Rows from block 2 of a small image super-resolution model, named by matrix and row number. Rows with one number belong to one channel. Each number is 500 + 50 x the weight over its row's rms, rounded and kept within 0 to 999. All counts start at 0. Numbers have three digits each.
After each channel's rows are labels from the 100 images, of 14848, where the channel reaches its highest value: "top examples" is what is common among them. Only what is clearly more common there than usual is listed. The data: photos with spoken descriptions (Open Images, Localized Narratives). In brackets: how many of the 100.
# convs0: first 3x3 conv (model.enc.2.0.convs.0.weight, 144x144x3x3, each kernel summed), inputs 0-143
# convs1: second 3x3 conv (model.enc.2.0.convs.1.weight, 144x144x3x3, transposed, each kernel summed), outputs 0-143

convs0.65:384532553491613483491446511581517503524562544510548518565415486596529516499442473554496444571538501519543514505455519546535522518574498599552551480513476569475494523547512389512549538471523650463532553534530506469523518533500556535450527446508460560450581597535423553515568528505452518519568509563588543564530431527600501600567460585504453497486517590569462479559523468453535578529575495535441443531533559470519574488526564458483544
convs1.65:572497480512443499512514476530484440530461480531454494544504508458447420437476483529530471454554462448461493560533459444477478506449473586466553486431471371497445427618470502403420454535468480486544413458555554518534438440500413449420474523502422434437469397462441433418534517431487448506506516531517495583434486496438554572567505476552457366409469441458387496416498444505446500494519451454511427498460518479506559424522435482536479
top examples: text has "red" (35); text has "color" (35)

convs0.103:473504566514480398593489540513480532428485489503493575495398462483515406514426524553472524514574453485405494504603551470422545500485504530472490462469469557554585497487516485520489594534447583451469458501442529446496525390516492455495486480460510544427499533530485382484469433486490506424565533453414475481565567584444426638527482501556476452554469476468456447482575472458456496430504425550454450483540407441543375465533499479505577
convs1.103:466474432476490531563483463490535548508461500512438525489445598533570444444472459530477533541514537427507541400510590566473501505533504421522452536468491485476511530531487527464397541367451509475460639614434541471480517482465541371459550546536472457472381459457548524425573494449562492480487558496511523375541508537510459504531462596529434433496526515492564492508538469442481553497586409571587428510504455524558480459519533575502547
top examples: text has "color" (30); text has "red" (26)

convs0.17:592458527576526597510549545486489441537549560508431446441560448490515465495543487538534563474578549558493545494441465585499488457464506467450482593545483561545525486467579580510418573489438481529506557528463559464502479474565529516498478532526496531544462491542568553450512629518587381477533538530461523477498595559488515611483429492510541477518471452424597478469443520545644569571505522492450510491654508455565504558509508485530490
convs1.17:466471537463518495490520498501591469468510591534387418470484538458531417419457520476518491564555481561449533456537479461478411475562473456480568520439491442402518506563553491448516495529517497517431610552608433514546487459572504426482496498550498492466499513437433446564495497454490549547581420428503482409551469450538487477535337542540450495538532517491498554555515467405590509540567431429611486549484482556538572438505449540487539
top examples: text has "red" (27)

convs0.105:447512517456515507388502497559487501608507540520506506543504517515474443504448502345472464568445457562432523456562531528391520526572481582530337459564438567514636433551483451519504526475497458464560465445476524542484492490543555627426502560473596532514570575545491488518505449459511531515542548505546488533497500458424528534552517528457527434516481564459389483472560529535563529499510418512487491520542535509557477450563512387482472
convs1.105:516436585488485595535532521449532493479452506390410556570521485422443511478495481498528469530511454565466504539566477501447408452557505481518546507398522441489539479565574419516540460642559460450454410554618560482508445473574479536561456503525446500539544507444408437498500452544514564537496460513498442517502522542517451534591465420505447416514469487401421557459515436391566579491483541484507482493493460525532513403473433527456499
top examples: text has "red" (34); text has "color" (34)

convs0.78:480564523522580476468468492543495515500470426541518521444526461554536496444505468530422473537494439519477578525427549507512569553505460491576473473525467567421428541581518373543508557527483492455589541544480539550440451561474530529447521520508516565404584612565450531493573585481528473514527497490536453603580417455503483503560430614477448593442483529488452530459514540493412478463530516617412461499494575490479442466529570417571517
convs1.78:510504532531423469586531438539430472453417465484524494543488544407477511503508498584583486431560473523474471531483499523470525544417521535454514444421414354538450368510518509376538497486548473466586451483483562520478540462489476551455489567476481489551579431512460471435648521458540553470530495464524480585517482478547502509507536460446503367428404457499417469487476440539492444467447494508420491476496447469517417406525482459503459
top examples: text has "red" (33); text has "color" (33)

convs0.7:484605562447601547487491549528487505522586469517559523502483436638549524522489499556415526516512475537444548514507591518503500481536582483550515534594523526420500615589587496629558455472485518494601514564508549484567549578540568520500532503466474563455515522541514523579563477403444632593501528560514469553575557498484517465523512538541493516456539536458504546567481562444498494520557463554585507512530557482491501412537553512447474
convs1.7:591467549539420480511475375557432497510447491534476453493502499448479436516583504539494456472518422501493456545490489462447486507467484570387462468465419428516458388605551562354415451563505578475551466497485470489532445466556458468451508508556461439498574390512457445450571495516474515497555466513470445662470504410518525496496468419505512411446404440484481500435503514491472510439460517474508480480451531499516497389474487502533538
top examples: text has "red" (35); text has "color" (34)

convs0.18:551483510524546529588442532478554577488512555507547497546530558515483595539548542513589529504466591551591493540557534582587489551595573554508606488577480534515483502477478473547514503483507501564461513536529485541521493513575527524556483543613518599581557497524495578532519483599559558529520491518501549541499553499531538499488522502521513569618520524546551626533562506612576529572523599515567538556482516586476611528495544491575485
convs1.18:554446584512547520410505475503570453520552555497463471476522322424534429434531496513525472457465521492511503513525436463458534473609437569457628534476549448472525491597588478436539491557579505575398453468591480528518472484537505474474546459504442471524572418490516433515476464512469556571535467466434526581558505429512480539505409442542423552519538471476461476475516509479592490484466496422481504523451479513434504395478410476508421
top examples: text has "red" (27)

convs0.42:456514540538483500545475529523477494450593453524499518585548620507480425419504469490746511491469519478523523517478463494570526509473469572513501462545499498584526544497450525486472529506542456497562472496527446525551479557566502493499605484439511493495493520627485483494485514565532539482504489550523632485509495598580478397492444483476402490512565543514431467506477493494521441624468476474473474534469471550494476663500482420524469
convs1.42:490485558467509594437497496440591486495511552475417518578579410505472541503456517466507589496474486465410473519566446449504376480521525494478581540462510512508517519539466476510484480537628520517297515505535477543497503497549413512483560532476532517488460532422497413491434473528538567588436513508415598533519571550492465457537389540586498442523523459459477580460475485477516494548527589452547453508464460507443486475420459559520576
top examples: text has "red" (25)

convs0.24:426538548465531496490491399564479512389511508463504556479387497569532476446482487404567377564509432592484541466503573488449541521514473480569449448447464606525577506599593520562508405533482446483552469516497567441413507523578528496440492500527456606461508560544523544467572484546448580505539545533589455491537410467469466513589487579535506524495513535537559502509458528479449442456577511539545497503541559450522497581511543433525521
convs1.24:505507513536414481562498429496437537532491419457400540563484530464437517483440485547521474461508490496463445487486499505538529500386522462449525416398385418519406416520443464415478409502466516450491431510457547491501469476505427492486483605507482492519559395503504406477553534507468527515540456534444467604473445523545528499543514503495460347491454440429453476438452375516458534504469472471411438535495483487525437407416453494521451
top examples: text has "red" (33); text has "color" (33)

convs0.63:437434540481477487490416530525523519425467546445602517548468646526497398521492466457491485533495499529402450509526480518459495528534535520460489482440582459623623594514472422517601489462624497450505462466466435462468536455480517465446453503544432528444467536567442470483484520447488435492601530469519454551478520526489540481519472539462424478564456525582433460580555489445512528437459513459549482485415467522408567428430471460416496
convs1.63:497517461470469495502442346529512495475514486437448559511502441482511529464519450579543533505519479456501528393488558494474549529481532511445482480453502386591479449615497503476330432440540496459477447488497655501520401435411440495497537481542487480530486379489423482445578514515471499479509561508438534592502464548509526524527548563513449363518451420448472496449467434486446455448499538480462443534520490527507524448466429459479483
top examples: text has "red" (32); text has "color" (32)

convs0.121:551494478597484490424564608500514532506503473462456588542667454523539439531489520523570470526559556624486538486597562579555525491449550586486479488479511550575545428458502560548519539428517409472453519575412495522516508465541547479559538460477496535582494515626488525535476537538496495551566516554438497488481523515510549466521420495607500517514520493531573471559514497477618479532563483525539415550471466554552505609484489523564542
convs1.121:419500532438540521519518438469508491531511461535434544533501451512489449421442502483521503556472475523420521485523465492481506462547434476483556517457542471434564505562541505414386453462486499474337508520546496545443427475569523433498456548519490532507433453438538451518506417461487576474555413402474558441474491503539544480557394419613452480582493467452484532588503460466638373499513517478577434456469434540480532428485442491525529
top examples: text has "red" (31); text has "color" (30)

convs0.57:407498512442487565532523527589486491421550491493431508515527442456522423507540507540628521534581443500507475511473556546486513443525456532578474457580515492508475570539568431487512502504494453490500480566496501479546475521635514646597485453502474450474528529494533375521548408649507574527470500497510406438545447524460468525616507458469515463484459512534486551537481458480444408455482459544513468433585501521584565534577428514511475
convs1.57:585475506491427444610542509437451420560468491512446555504487540478476438517546519524433454536453453510472430573525472414419454444391477535464504431394450457466357462492431500434483431479468459476482458436413499470484484546482489490427464534509517474489481490561505415451567501423562528449469446549535456592518500493410480486536533428486500425459387439530421444473491428499418504513555494396418522516469478489539438460455489498540450
top examples: text has "color" (35); text has "red" (34)

convs0.68:477589544513568484527498477537397480498510527470492589570496452541545513505493496518553465491555446528544627494491554531521590550513472523555503499527408593448558607538457558577533497526430553486581547489454562488515509543392549502442519520470537590521450560600492545479561527501436535508573476459572522561599470463496488521500470637476525597453515567449459489507506485488477511528551467601458466545543562474571452501572611435502539
convs1.68:509454525467517513522542451485535491501462479489498465509485555494483415422410493572583453453558479474453454495522484526438524521452448520468524465443493430455407409614621468293439514516521525472463472561490583502501488451497452454466517567522434524497563452470478418470616497459512500439593488465406444602510517542509556488488458405554431375506529510513450474504485489519518515515488492510535406536466480523529532405501434458451505
top examples: text has "red" (34); text has "color" (34)

convs0.79:504554413417574534478484530607478506485498474444542562497406458561520540428562526444589516528484474619551550501436512607528617501616566538507493500531482540510511567543549567532527513547515595506526465491531536413432619540523578509485517493480465524531510517527537523532500615505453525579515501559560441563558597478534530516545471546547544569508514554512505555554520522473554476406590535524497480587510539567473481531490516483539602
convs1.79:529474583480396505440469417542483468484494585456463382478521551447542420459513476462580530479479494484554425497475412460455496550437471531407525444418482399444499456574434512368488453455516510455545484488509498538545497474551487437456492492569408501477571451499494454420526509498476490542509464448501525565459492483569464511494435509514541452431433403481439477405489465479532491512425472414541466517467466470481404362467450441560412
top examples: text has "red" (33); text has "color" (33)

convs0.48:536544484504524522489556442573462504484426421543521512474461516618615506480519473497446501548532474546497526519485638460552586441539456449568502509537458600435502528494637627544499567521492579470535563501518501459519478508521505505546513461475563529402483567531527483544527445456451514563529588459523483545548571479526532520545534555475477540472503558435503533571425531453445394411535545554424455416473550447481458549531591513499581
convs1.48:545478475533395463510490402557481445422412474536540458477501551433488415504542520519572466443518474436503414508497469504440498521458486531455509482463470389544403371547521516385524518456477554461588457461478549532501494473513522517422523507521454454505587463487504475401549550423509501454572517474431481635525495497505534523447516434464506450419470462599476432461465567566408531438465512472467487481451476490475463350500501447470438
top examples: text has "red" (35); text has "color" (35)

convs0.67:516495482521449507481490562476533510491573562516419495470546509479478553556464503481451540508601556480441508526519563514497492507497499526438584532460434482624582561471582564408455467541575460523530448561498456487605549431632480530570509525586503448617417477500503473522491515574538467520457568435517462454460636545454501545510506517401550518455515483537525473454544558533547559451434479505549486478619468501540530640540461489508533
convs1.67:516457566515512478507569472405540475541570490482428415479492458375567473454460486494548393465496457519492494490487447511400465486535428579410475442423566451513545483626513442488447452485538533467487534492633513572525470463578506398483495467535457558463557409483475444512419474510534485496496451497466568597535448488522487441566399507491396444507473488481520535501472473445550555557470444407532514571469510489520553424467452538519419
top examples: text has "red" (34); text has "color" (32)