A small image super-resolution model, trained from scratch.
Model: 4.93M parameters, 32-pixel images, arch unet, norm batchnorm, activation leaky_relu, widths [48, 96, 144, 192].
Training: soap at rate 0.0024, 5600 steps, batches of 256.
Data: trained on photos with spoken descriptions (Open Images, Localized Narratives), 203450 training examples.
Rows from block 4 of a small image super-resolution model, named by matrix and row number. Rows with one number belong to one channel. Each number is 50 + 12 x the weight over its row's rms, rounded and kept within 0 to 99. All counts start at 0.
After each channel's rows are labels from the 100 images, of 14848, where the channel reaches its highest value: "top examples" is what is common among them; "peak at" is the part of the image that holds the peak. Only what is clearly more common there than usual is listed. The data: photos with spoken descriptions (Open Images, Localized Narratives). In brackets: how many of the 100.
# convs0: first 3x3 conv (model.mid.1.convs.0.weight, 192x192x3x3, each kernel summed), inputs 96-143
# convs1: second 3x3 conv (model.mid.1.convs.1.weight, 192x192x3x3, transposed, each kernel summed), outputs 96-143

convs0.186:30 21 58 55 28 52 53 52 31 38 56 37 43 57 30 49 50 36 48 32 29 41 51 50 16 49 36 22 57 49 39 54 24 62 49 47 57 32 45 18 56 57 61 49 50 47 30 53
convs1.186:55 66 63 62 34 65 49 52 43 63 68 47 34 61 69 52 39 54 38 84 58 41 65 52 52 51 50 11 61 53 36 59 76 45 41 58 56 47 53 70 55 48 44 67 38 45 44 41
top examples: text has "red" (27)
peak at: top right (100)

convs0.154:49 47 66 54 53 40 64 78 67 53 65 53 35 61 45 51 47 61 37 50 51 44 59 79 37 70 46 55 62 56 58 71 56 69 53 47 75 52 54 58 61 82 58 41 77 44 43 44
convs1.154:71 63 58 62 49 59 47 51 48 49 60 41 35 52 74 34 45 53 22 65 54 35 52 49 40 67 27 52 48 48 46 44 70 35 37 35 53 45 55 59 64 49 60 41 27 29 56 35
top examples: text has "color" (32); text has "red" (30)
peak at: middle right (56); bottom right (35)

convs0.125:58 60 68 64 61 35 65 76 54 44 53 52 20 65 51 38 40 53 39 53 59 33 34 63 29 53 43 58 68 65 53 59 43 51 44 35 68 65 42 63 76 64 40 30 63 48 60 35
convs1.125:61 54 67 47 65 45 45 47 58 41 45 41 39 48 34 53 49 49 19 61 55 44 39 46 27 48 47 54 43 35 44 38 62 37 53 52 54 57 62 48 53 51 51 39 26 17 49 35
top examples: text has "red" (25)
peak at: top right (58); middle right (42)

convs0.31:59 62 56 57 67 29 55 66 50 55 58 65 36 46 52 37 39 38 36 69 67 35 38 57 53 55 47 64 58 77 53 54 64 53 57 46 75 59 31 76 70 56 47 38 76 41 60 37
convs1.31:80 59 57 52 77 39 31 35 55 27 48 41 45 46 47 46 40 52 29 38 51 41 38 56 40 39 42 65 46 38 42 26 59 36 52 36 52 54 51 45 47 52 46 27 35 24 58 35
top examples: text has "red" (27)
peak at: centre (100)

convs0.43:54 59 65 58 62 33 56 61 49 54 49 56 36 51 55 23 35 36 34 69 54 31 37 63 64 55 46 58 60 67 41 52 64 36 55 45 72 46 26 60 69 54 46 35 66 43 55 36
convs1.43:84 56 52 52 79 49 34 34 65 24 54 38 50 43 47 48 40 56 37 45 53 43 45 52 48 38 46 65 47 47 39 27 53 32 48 36 55 57 49 56 52 48 49 31 44 28 58 43
top examples: text has "red" (27)
peak at: centre (87)

convs0.156:37 47 65 59 39 62 63 57 36 38 69 34 58 59 41 59 39 42 45 33 44 47 59 67 93 75 43 36 62 58 46 65 37 58 67 45 64 40 50 45 58 78 65 51 65 47 34 41
convs1.156:70 56 60 62 47 55 51 62 46 69 58 45 58 62 62 42 35 48 53 65 58 50 60 61 42 67 28 50 52 41 75 58 74 40 25 37 61 44 43 62 51 44 43 64 26 34 54 46
top examples: text has "red" (28)
peak at: bottom right (81)

convs0.24:40 31 61 45 47 57 54 49 29 31 66 39 76 41 40 70 43 52 64 12 55 55 59 50 88 58 55 24 52 51 44 59 23 57 53 54 66 38 56 14 50 64 60 53 59 54 30 58
convs1.24:56 60 57 53 51 40 55 63 32 64 54 49 55 58 65 32 48 48 37 48 52 41 50 54 35 44 41 54 47 21 68 48 85 45 37 48 48 50 47 52 62 45 51 61 20 22 51 43
top examples: text has "red" (27)
peak at: bottom right (100)

convs0.11:57 51 77 60 51 43 57 59 70 46 61 31 41 67 47 61 55 50 45 28 60 57 46 82 56 76 49 63 65 53 51 58 36 60 58 33 48 65 55 39 54 84 55 26 73 33 44 45
convs1.11:60 67 69 62 62 43 61 52 45 49 59 43 51 59 45 53 42 40 30 65 56 41 41 47 27 44 47 59 41 36 67 47 74 38 48 48 55 53 53 57 47 49 51 35 22 10 49 29
top examples: text has "red" (27)
peak at: middle right (91)

convs0.153:64 59 69 68 78 33 49 67 60 52 53 63 40 67 52 38 45 46 46 62 67 40 38 59 41 64 52 71 64 52 60 51 59 57 52 38 78 70 46 71 62 63 46 37 75 49 62 37
convs1.153:70 60 53 50 64 45 33 43 44 42 58 43 42 42 58 50 43 54 13 53 61 32 42 57 31 41 45 44 50 38 36 29 72 26 50 48 49 51 53 51 58 47 50 47 33 18 52 35
top examples: text has "color" (30); text has "red" (28)
peak at: centre (100)

convs0.70:80 72 65 65 78 34 59 63 72 59 51 61 43 49 60 41 40 60 42 72 78 51 43 58 46 57 54 75 62 52 59 53 65 48 53 38 58 74 52 69 53 51 50 38 52 37 71 46
convs1.70:56 56 63 50 78 33 50 54 57 43 52 37 48 58 39 40 51 45 31 43 57 40 31 58 25 38 47 77 51 42 60 43 59 37 48 38 57 53 58 48 62 48 60 32 29 18 47 31
top examples: text has "color" (32); text has "red" (30)
peak at: centre (73)

convs0.64:51 58 72 46 58 48 58 74 54 52 52 49 37 85 52 37 37 58 38 62 62 35 30 62 61 65 34 70 59 75 58 44 52 33 63 40 63 74 50 53 61 60 60 36 62 43 69 50
convs1.64:71 65 63 58 71 45 41 37 58 42 53 38 40 57 37 45 45 51 22 61 55 46 37 54 26 45 44 57 41 41 54 42 61 33 54 47 54 57 59 48 58 48 52 35 29 19 49 31
top examples: text has "color" (33); text has "red" (30)
peak at: bottom centre (53); middle right (32)

convs0.132:81 74 58 61 81 46 46 64 64 51 49 59 46 57 59 39 45 58 53 70 95 48 43 62 54 59 55 71 65 54 62 59 61 43 50 49 55 78 63 73 54 56 42 40 48 51 73 53
convs1.132:67 63 68 52 73 47 46 53 60 46 51 44 38 49 45 42 42 48 22 60 59 29 43 55 27 41 57 55 50 36 44 43 71 30 49 49 49 66 58 53 54 51 53 43 32 17 47 28
top examples: text has "color" (32); text has "red" (30)
peak at: centre (100)

convs0.5:45 53 55 61 33 36 57 69 43 47 60 35 44 76 44 32 47 33 37 52 30 33 45 53 39 75 36 42 56 72 35 54 50 39 58 47 69 45 28 48 64 65 51 42 64 51 47 42
convs1.5:63 60 51 56 69 60 77 39 74 39 63 42 49 57 36 37 39 44 58 60 56 64 63 50 53 62 40 85 49 60 66 58 47 48 40 22 64 41 48 78 61 43 39 40 39 30 52 41
top examples: text has "red" (26)
peak at: bottom centre (92)

convs0.57:59 58 59 56 66 37 64 69 68 51 62 57 38 67 54 36 41 50 44 74 67 39 39 61 62 53 48 61 60 76 55 49 62 54 55 38 75 62 42 77 78 64 64 37 64 51 61 35
convs1.57:82 66 62 45 75 40 34 39 58 36 53 42 45 43 43 45 40 54 28 49 59 42 36 58 27 46 41 49 46 39 41 34 67 32 45 41 48 55 54 46 54 45 54 37 31 22 58 35
top examples: text has "red" (28)
peak at: top centre (91)

convs0.37:51 44 34 61 47 53 61 69 54 51 57 51 26 74 45 24 35 35 44 57 46 42 54 66 44 55 42 46 51 82 57 52 54 29 48 45 55 34 41 47 52 47 50 54 54 38 58 43
convs1.37:74 53 58 56 70 61 51 47 73 40 64 40 40 61 41 26 29 47 37 65 53 47 48 56 39 61 29 66 52 66 58 51 57 38 53 26 65 49 58 68 58 51 37 40 27 24 53 39
top examples: text has "building" (28)
peak at: centre (81)

convs0.71:55 52 62 41 55 44 65 72 62 53 78 44 54 66 61 51 50 64 41 48 64 49 66 73 50 64 44 53 61 67 62 61 39 55 69 50 74 54 50 55 58 65 45 49 64 46 48 51
convs1.71:59 61 65 60 45 49 60 63 50 51 57 42 53 57 59 29 40 46 25 71 62 42 48 61 28 69 30 57 47 39 70 57 72 31 40 40 55 45 63 58 74 47 56 52 17 27 48 33
top examples: text has "red" (28)
peak at: top left (70)

convs0.147:59 48 70 57 51 45 56 50 70 52 34 38 46 81 44 22 31 44 47 44 62 48 50 70 54 63 48 58 69 65 42 70 34 73 82 33 78 69 53 56 49 67 52 39 54 30 41 42
convs1.147:63 62 67 66 57 51 52 36 49 48 73 46 43 57 49 53 35 45 22 84 55 42 55 52 35 56 51 40 53 40 56 41 74 29 44 55 55 49 52 59 50 50 46 44 31 18 49 37
top examples: text has "red" (26)
peak at: middle right (94)

convs0.28:64 59 51 64 64 43 60 79 64 49 57 43 30 81 54 44 52 56 38 62 55 39 40 70 29 68 50 72 69 68 53 63 54 56 53 39 56 68 56 67 74 66 45 39 79 46 59 45
convs1.28:68 71 72 54 68 45 51 46 54 44 57 44 33 54 42 43 55 48 17 58 58 45 41 48 27 41 50 50 43 39 45 40 64 35 51 45 46 56 57 48 55 48 52 35 26 18 56 27
top examples: text has "color" (31); text has "red" (28)
peak at: middle right (55)

convs0.98:48 55 57 39 48 49 52 57 49 71 52 68 64 53 70 45 53 50 54 69 57 57 44 59 99 51 64 64 50 60 47 49 72 53 60 65 53 56 45 65 57 55 46 50 68 54 60 60
convs1.98:56 55 63 55 88 41 44 45 53 28 42 35 42 59 56 36 54 49 31 35 57 37 33 48 36 43 46 78 52 49 53 36 60 33 50 34 52 63 53 53 64 49 67 28 37 24 48 31
top examples: text has "color" (34); text has "red" (32)
peak at: middle left (92)

convs0.181:56 57 60 61 60 35 59 61 61 49 63 56 27 64 60 30 42 40 34 62 58 43 29 60 77 72 47 66 57 72 51 56 69 47 50 33 64 51 41 64 62 54 53 39 55 51 59 30
convs1.181:72 66 60 50 79 35 37 41 60 35 50 38 49 53 38 44 44 48 30 42 57 39 31 53 25 46 43 72 43 42 56 42 56 30 46 36 54 60 57 41 55 48 48 25 33 17 57 36
top examples: text has "color" (30); text has "red" (28)
peak at: centre (92)

convs0.175:55 48 72 50 51 43 66 64 53 33 65 43 36 64 39 35 45 35 36 32 52 37 45 58 45 71 41 43 56 67 41 58 35 51 56 33 78 63 51 53 60 79 59 36 77 40 48 32
convs1.175:49 72 67 56 42 55 62 54 46 73 59 43 44 62 51 44 47 48 29 73 59 57 56 54 32 47 48 45 54 39 57 48 78 35 37 45 48 37 59 62 46 40 48 55 24 21 40 28
top examples: text has "red" (25)
peak at: middle right (100)

convs0.120:29 37 42 54 30 52 53 56 26 42 60 33 49 34 42 58 49 44 46 28 22 45 53 56 45 46 49 24 51 54 30 50 44 44 49 57 52 26 40 16 52 47 43 56 51 62 26 46
convs1.120:56 52 51 46 63 44 68 53 48 40 54 32 49 62 43 41 51 46 35 43 58 53 38 55 31 54 32 81 47 40 72 53 61 40 33 22 46 49 52 48 62 50 53 41 28 17 49 44
top examples: text has "color" (32); text has "red" (29)
peak at: bottom right (97)

convs0.112:47 55 71 56 59 59 49 58 72 52 68 45 51 67 40 44 49 50 49 54 45 62 60 65 72 74 43 48 59 75 60 77 45 63 65 45 82 48 72 55 51 54 52 53 54 66 52 61
convs1.112:57 57 54 55 60 61 57 48 55 56 56 35 41 63 60 32 43 47 30 61 50 35 51 56 45 56 29 73 52 48 63 43 70 29 41 34 62 47 50 72 71 56 48 26 29 20 49 32
top examples: text has "red" (25)
peak at: middle right (50)

convs0.20:49 35 37 55 25 61 59 63 63 57 47 54 23 66 44 21 42 41 45 61 41 43 47 56 41 71 47 38 51 68 48 79 45 35 84 49 54 36 33 58 54 66 51 67 40 57 61 34
convs1.20:58 54 51 70 50 66 63 44 59 69 64 43 50 68 58 29 33 58 49 72 51 54 70 61 48 59 42 56 62 63 72 55 74 37 41 34 60 41 46 76 44 47 40 60 34 34 42 45
top examples: text has "red" (29)
peak at: centre (74)

convs0.131:44 36 86 58 53 49 63 64 50 33 65 38 46 66 37 50 52 47 51 27 56 46 50 68 66 68 47 43 63 68 46 59 26 49 54 44 86 52 55 28 53 83 69 42 75 54 47 43
convs1.131:55 66 65 53 57 46 60 54 47 60 57 43 46 68 48 36 40 51 31 62 61 50 42 56 24 40 40 59 52 39 70 52 74 40 34 45 50 36 50 52 55 41 54 44 17 18 56 31
top examples: text has "red" (27)
peak at: bottom right (100)

convs0.96:64 61 60 51 59 32 63 64 59 53 66 52 27 57 55 35 39 55 40 69 69 44 30 58 63 57 53 73 45 78 60 48 57 49 54 42 51 57 41 77 73 45 45 29 58 40 58 40
convs1.96:76 61 60 51 79 41 43 34 63 35 54 40 42 47 35 45 44 48 27 47 55 45 44 46 34 39 50 67 43 43 41 37 54 31 59 40 50 57 57 48 53 50 48 26 31 16 57 35
top examples: text has "color" (32); text has "red" (30)
peak at: centre (71)

convs0.56:66 70 65 61 82 35 62 61 72 46 52 60 45 41 58 38 36 52 43 63 86 47 43 70 67 69 54 73 57 62 66 63 56 53 62 42 57 76 53 70 55 57 49 36 64 38 69 37
convs1.56:57 57 60 51 63 34 53 59 46 59 59 38 55 60 48 38 42 46 29 49 59 44 38 60 21 42 49 68 47 37 58 41 85 33 37 41 49 47 45 48 57 52 56 42 21 18 49 33
top examples: text has "color" (32); text has "red" (30)
peak at: centre (76)

convs0.148:63 61 63 57 66 49 70 66 61 40 59 38 38 64 56 39 38 55 40 43 61 48 44 77 58 69 41 62 72 61 56 60 50 84 68 36 81 67 58 58 58 58 62 36 60 38 62 45
convs1.148:59 68 62 50 66 41 52 59 40 46 51 38 44 57 54 38 48 44 34 60 57 43 36 60 27 48 39 66 50 35 66 41 77 30 44 45 48 43 52 54 65 49 58 38 22 19 45 33
top examples: text has "red" (27)
peak at: bottom right (100)

convs0.10:81 74 62 59 81 40 55 63 70 55 44 58 44 52 62 34 52 49 44 63 81 46 41 71 47 58 53 67 60 59 47 62 55 56 50 47 61 80 51 74 52 66 48 40 66 54 68 49
convs1.10:54 59 67 51 69 42 50 51 52 52 50 45 46 53 41 43 49 44 20 52 59 41 35 58 22 38 48 62 51 38 60 44 70 30 46 42 51 54 60 44 54 47 54 39 26 14 47 26
top examples: text has "color" (31); text has "red" (29)
peak at: centre (92)

convs0.21:64 55 60 70 55 37 57 63 59 48 54 62 21 68 55 33 33 45 45 56 60 37 37 60 63 60 44 63 58 73 54 52 53 46 51 42 72 58 45 65 65 52 40 36 67 49 55 34
convs1.21:81 61 60 55 76 45 35 42 64 35 60 39 46 43 38 52 41 54 29 44 60 43 41 49 37 43 44 57 47 45 43 34 62 36 53 41 45 56 55 49 53 51 46 29 33 18 51 40
top examples: text has "red" (28)
peak at: centre (98)

convs0.38:70 71 65 54 78 38 54 72 73 48 54 61 42 53 56 42 43 55 47 67 84 48 47 66 56 61 53 70 58 68 62 58 57 58 72 42 61 69 55 73 56 59 57 37 66 40 70 41
convs1.38:60 57 59 50 66 39 46 51 45 56 52 40 52 61 52 37 41 50 21 49 60 42 39 58 25 35 44 61 54 40 57 43 77 30 37 41 51 46 49 49 58 49 54 46 24 20 51 33
top examples: text has "color" (31); text has "red" (29)
peak at: middle right (50); bottom right (45)

convs0.140:66 54 64 60 74 40 49 58 74 46 40 48 23 78 52 23 41 48 40 70 55 43 44 63 44 53 37 58 62 69 55 55 56 55 49 36 57 76 47 75 54 57 48 34 71 42 65 36
convs1.140:79 64 59 61 71 42 39 34 63 38 62 39 40 46 39 51 44 40 27 54 55 40 41 52 32 36 47 57 47 39 49 35 62 33 54 45 48 52 59 54 48 49 51 33 32 18 53 35
top examples: text has "color" (30); text has "red" (28)
peak at: centre (90)

convs0.117:55 47 68 39 47 31 74 81 42 49 59 31 52 57 40 49 52 49 40 45 51 32 38 53 79 79 37 48 62 69 37 65 39 69 62 40 57 57 58 50 67 77 51 34 78 41 45 56
convs1.117:52 65 61 60 53 53 72 48 49 71 55 34 40 59 47 35 38 52 27 66 48 60 49 39 35 56 34 50 53 49 63 66 64 28 35 41 54 47 62 57 48 45 52 51 18 20 45 35
top examples: text has "red" (25)
peak at: middle right (99)

convs0.6:51 68 72 43 71 37 52 60 69 49 67 61 41 57 60 37 33 53 47 63 78 50 53 77 42 62 51 72 64 68 55 63 63 64 57 38 77 71 54 73 66 53 52 38 70 47 65 39
convs1.6:67 60 58 48 77 39 42 50 49 40 51 42 50 48 46 44 48 49 21 45 58 36 34 55 23 37 37 58 47 37 47 33 69 31 47 40 47 50 50 43 58 47 54 37 31 18 53 31
top examples: text has "color" (32); text has "red" (30)
peak at: centre (63); bottom centre (37)

convs0.47:48 47 36 37 36 66 55 63 40 56 55 47 54 38 42 65 70 50 59 40 38 54 55 27 23 62 44 39 38 54 34 55 51 57 64 60 54 20 44 59 49 50 61 65 32 60 42 71
convs1.47:57 60 83 45 74 53 79 59 50 39 59 50 48 80 57 53 50 54 33 54 60 19 40 64 48 63 53 56 55 38 60 38 64 60 32 56 68 66 54 69 77 61 69 46 58 41 51 40
top examples: text has "red" (25)
peak at: top centre (39); bottom centre (32)

convs0.150:59 54 60 58 64 34 60 66 64 53 62 69 37 51 56 39 49 38 38 74 60 34 36 64 52 60 49 70 64 67 45 61 58 60 53 48 66 64 36 78 66 63 51 32 66 45 54 45
convs1.150:81 69 62 53 77 36 40 35 59 26 52 40 41 47 46 50 41 56 27 39 57 41 37 54 47 41 51 58 47 38 38 25 54 40 49 42 54 58 55 53 54 52 51 25 45 23 55 37
top examples: text has "red" (27)
peak at: centre (98)

convs0.81:57 52 52 61 77 35 45 61 55 44 38 52 20 41 49 21 33 36 32 54 59 27 37 52 50 47 41 49 44 45 50 41 49 54 55 28 69 52 40 58 63 50 39 30 47 35 62 20
convs1.81:84 57 53 46 71 46 41 42 62 32 55 33 46 42 37 52 51 55 29 48 54 43 41 49 37 42 41 73 40 42 45 29 56 36 58 38 52 52 54 53 57 51 49 22 36 28 56 40
top examples: text has "color" (31); text has "red" (29)
peak at: middle right (80)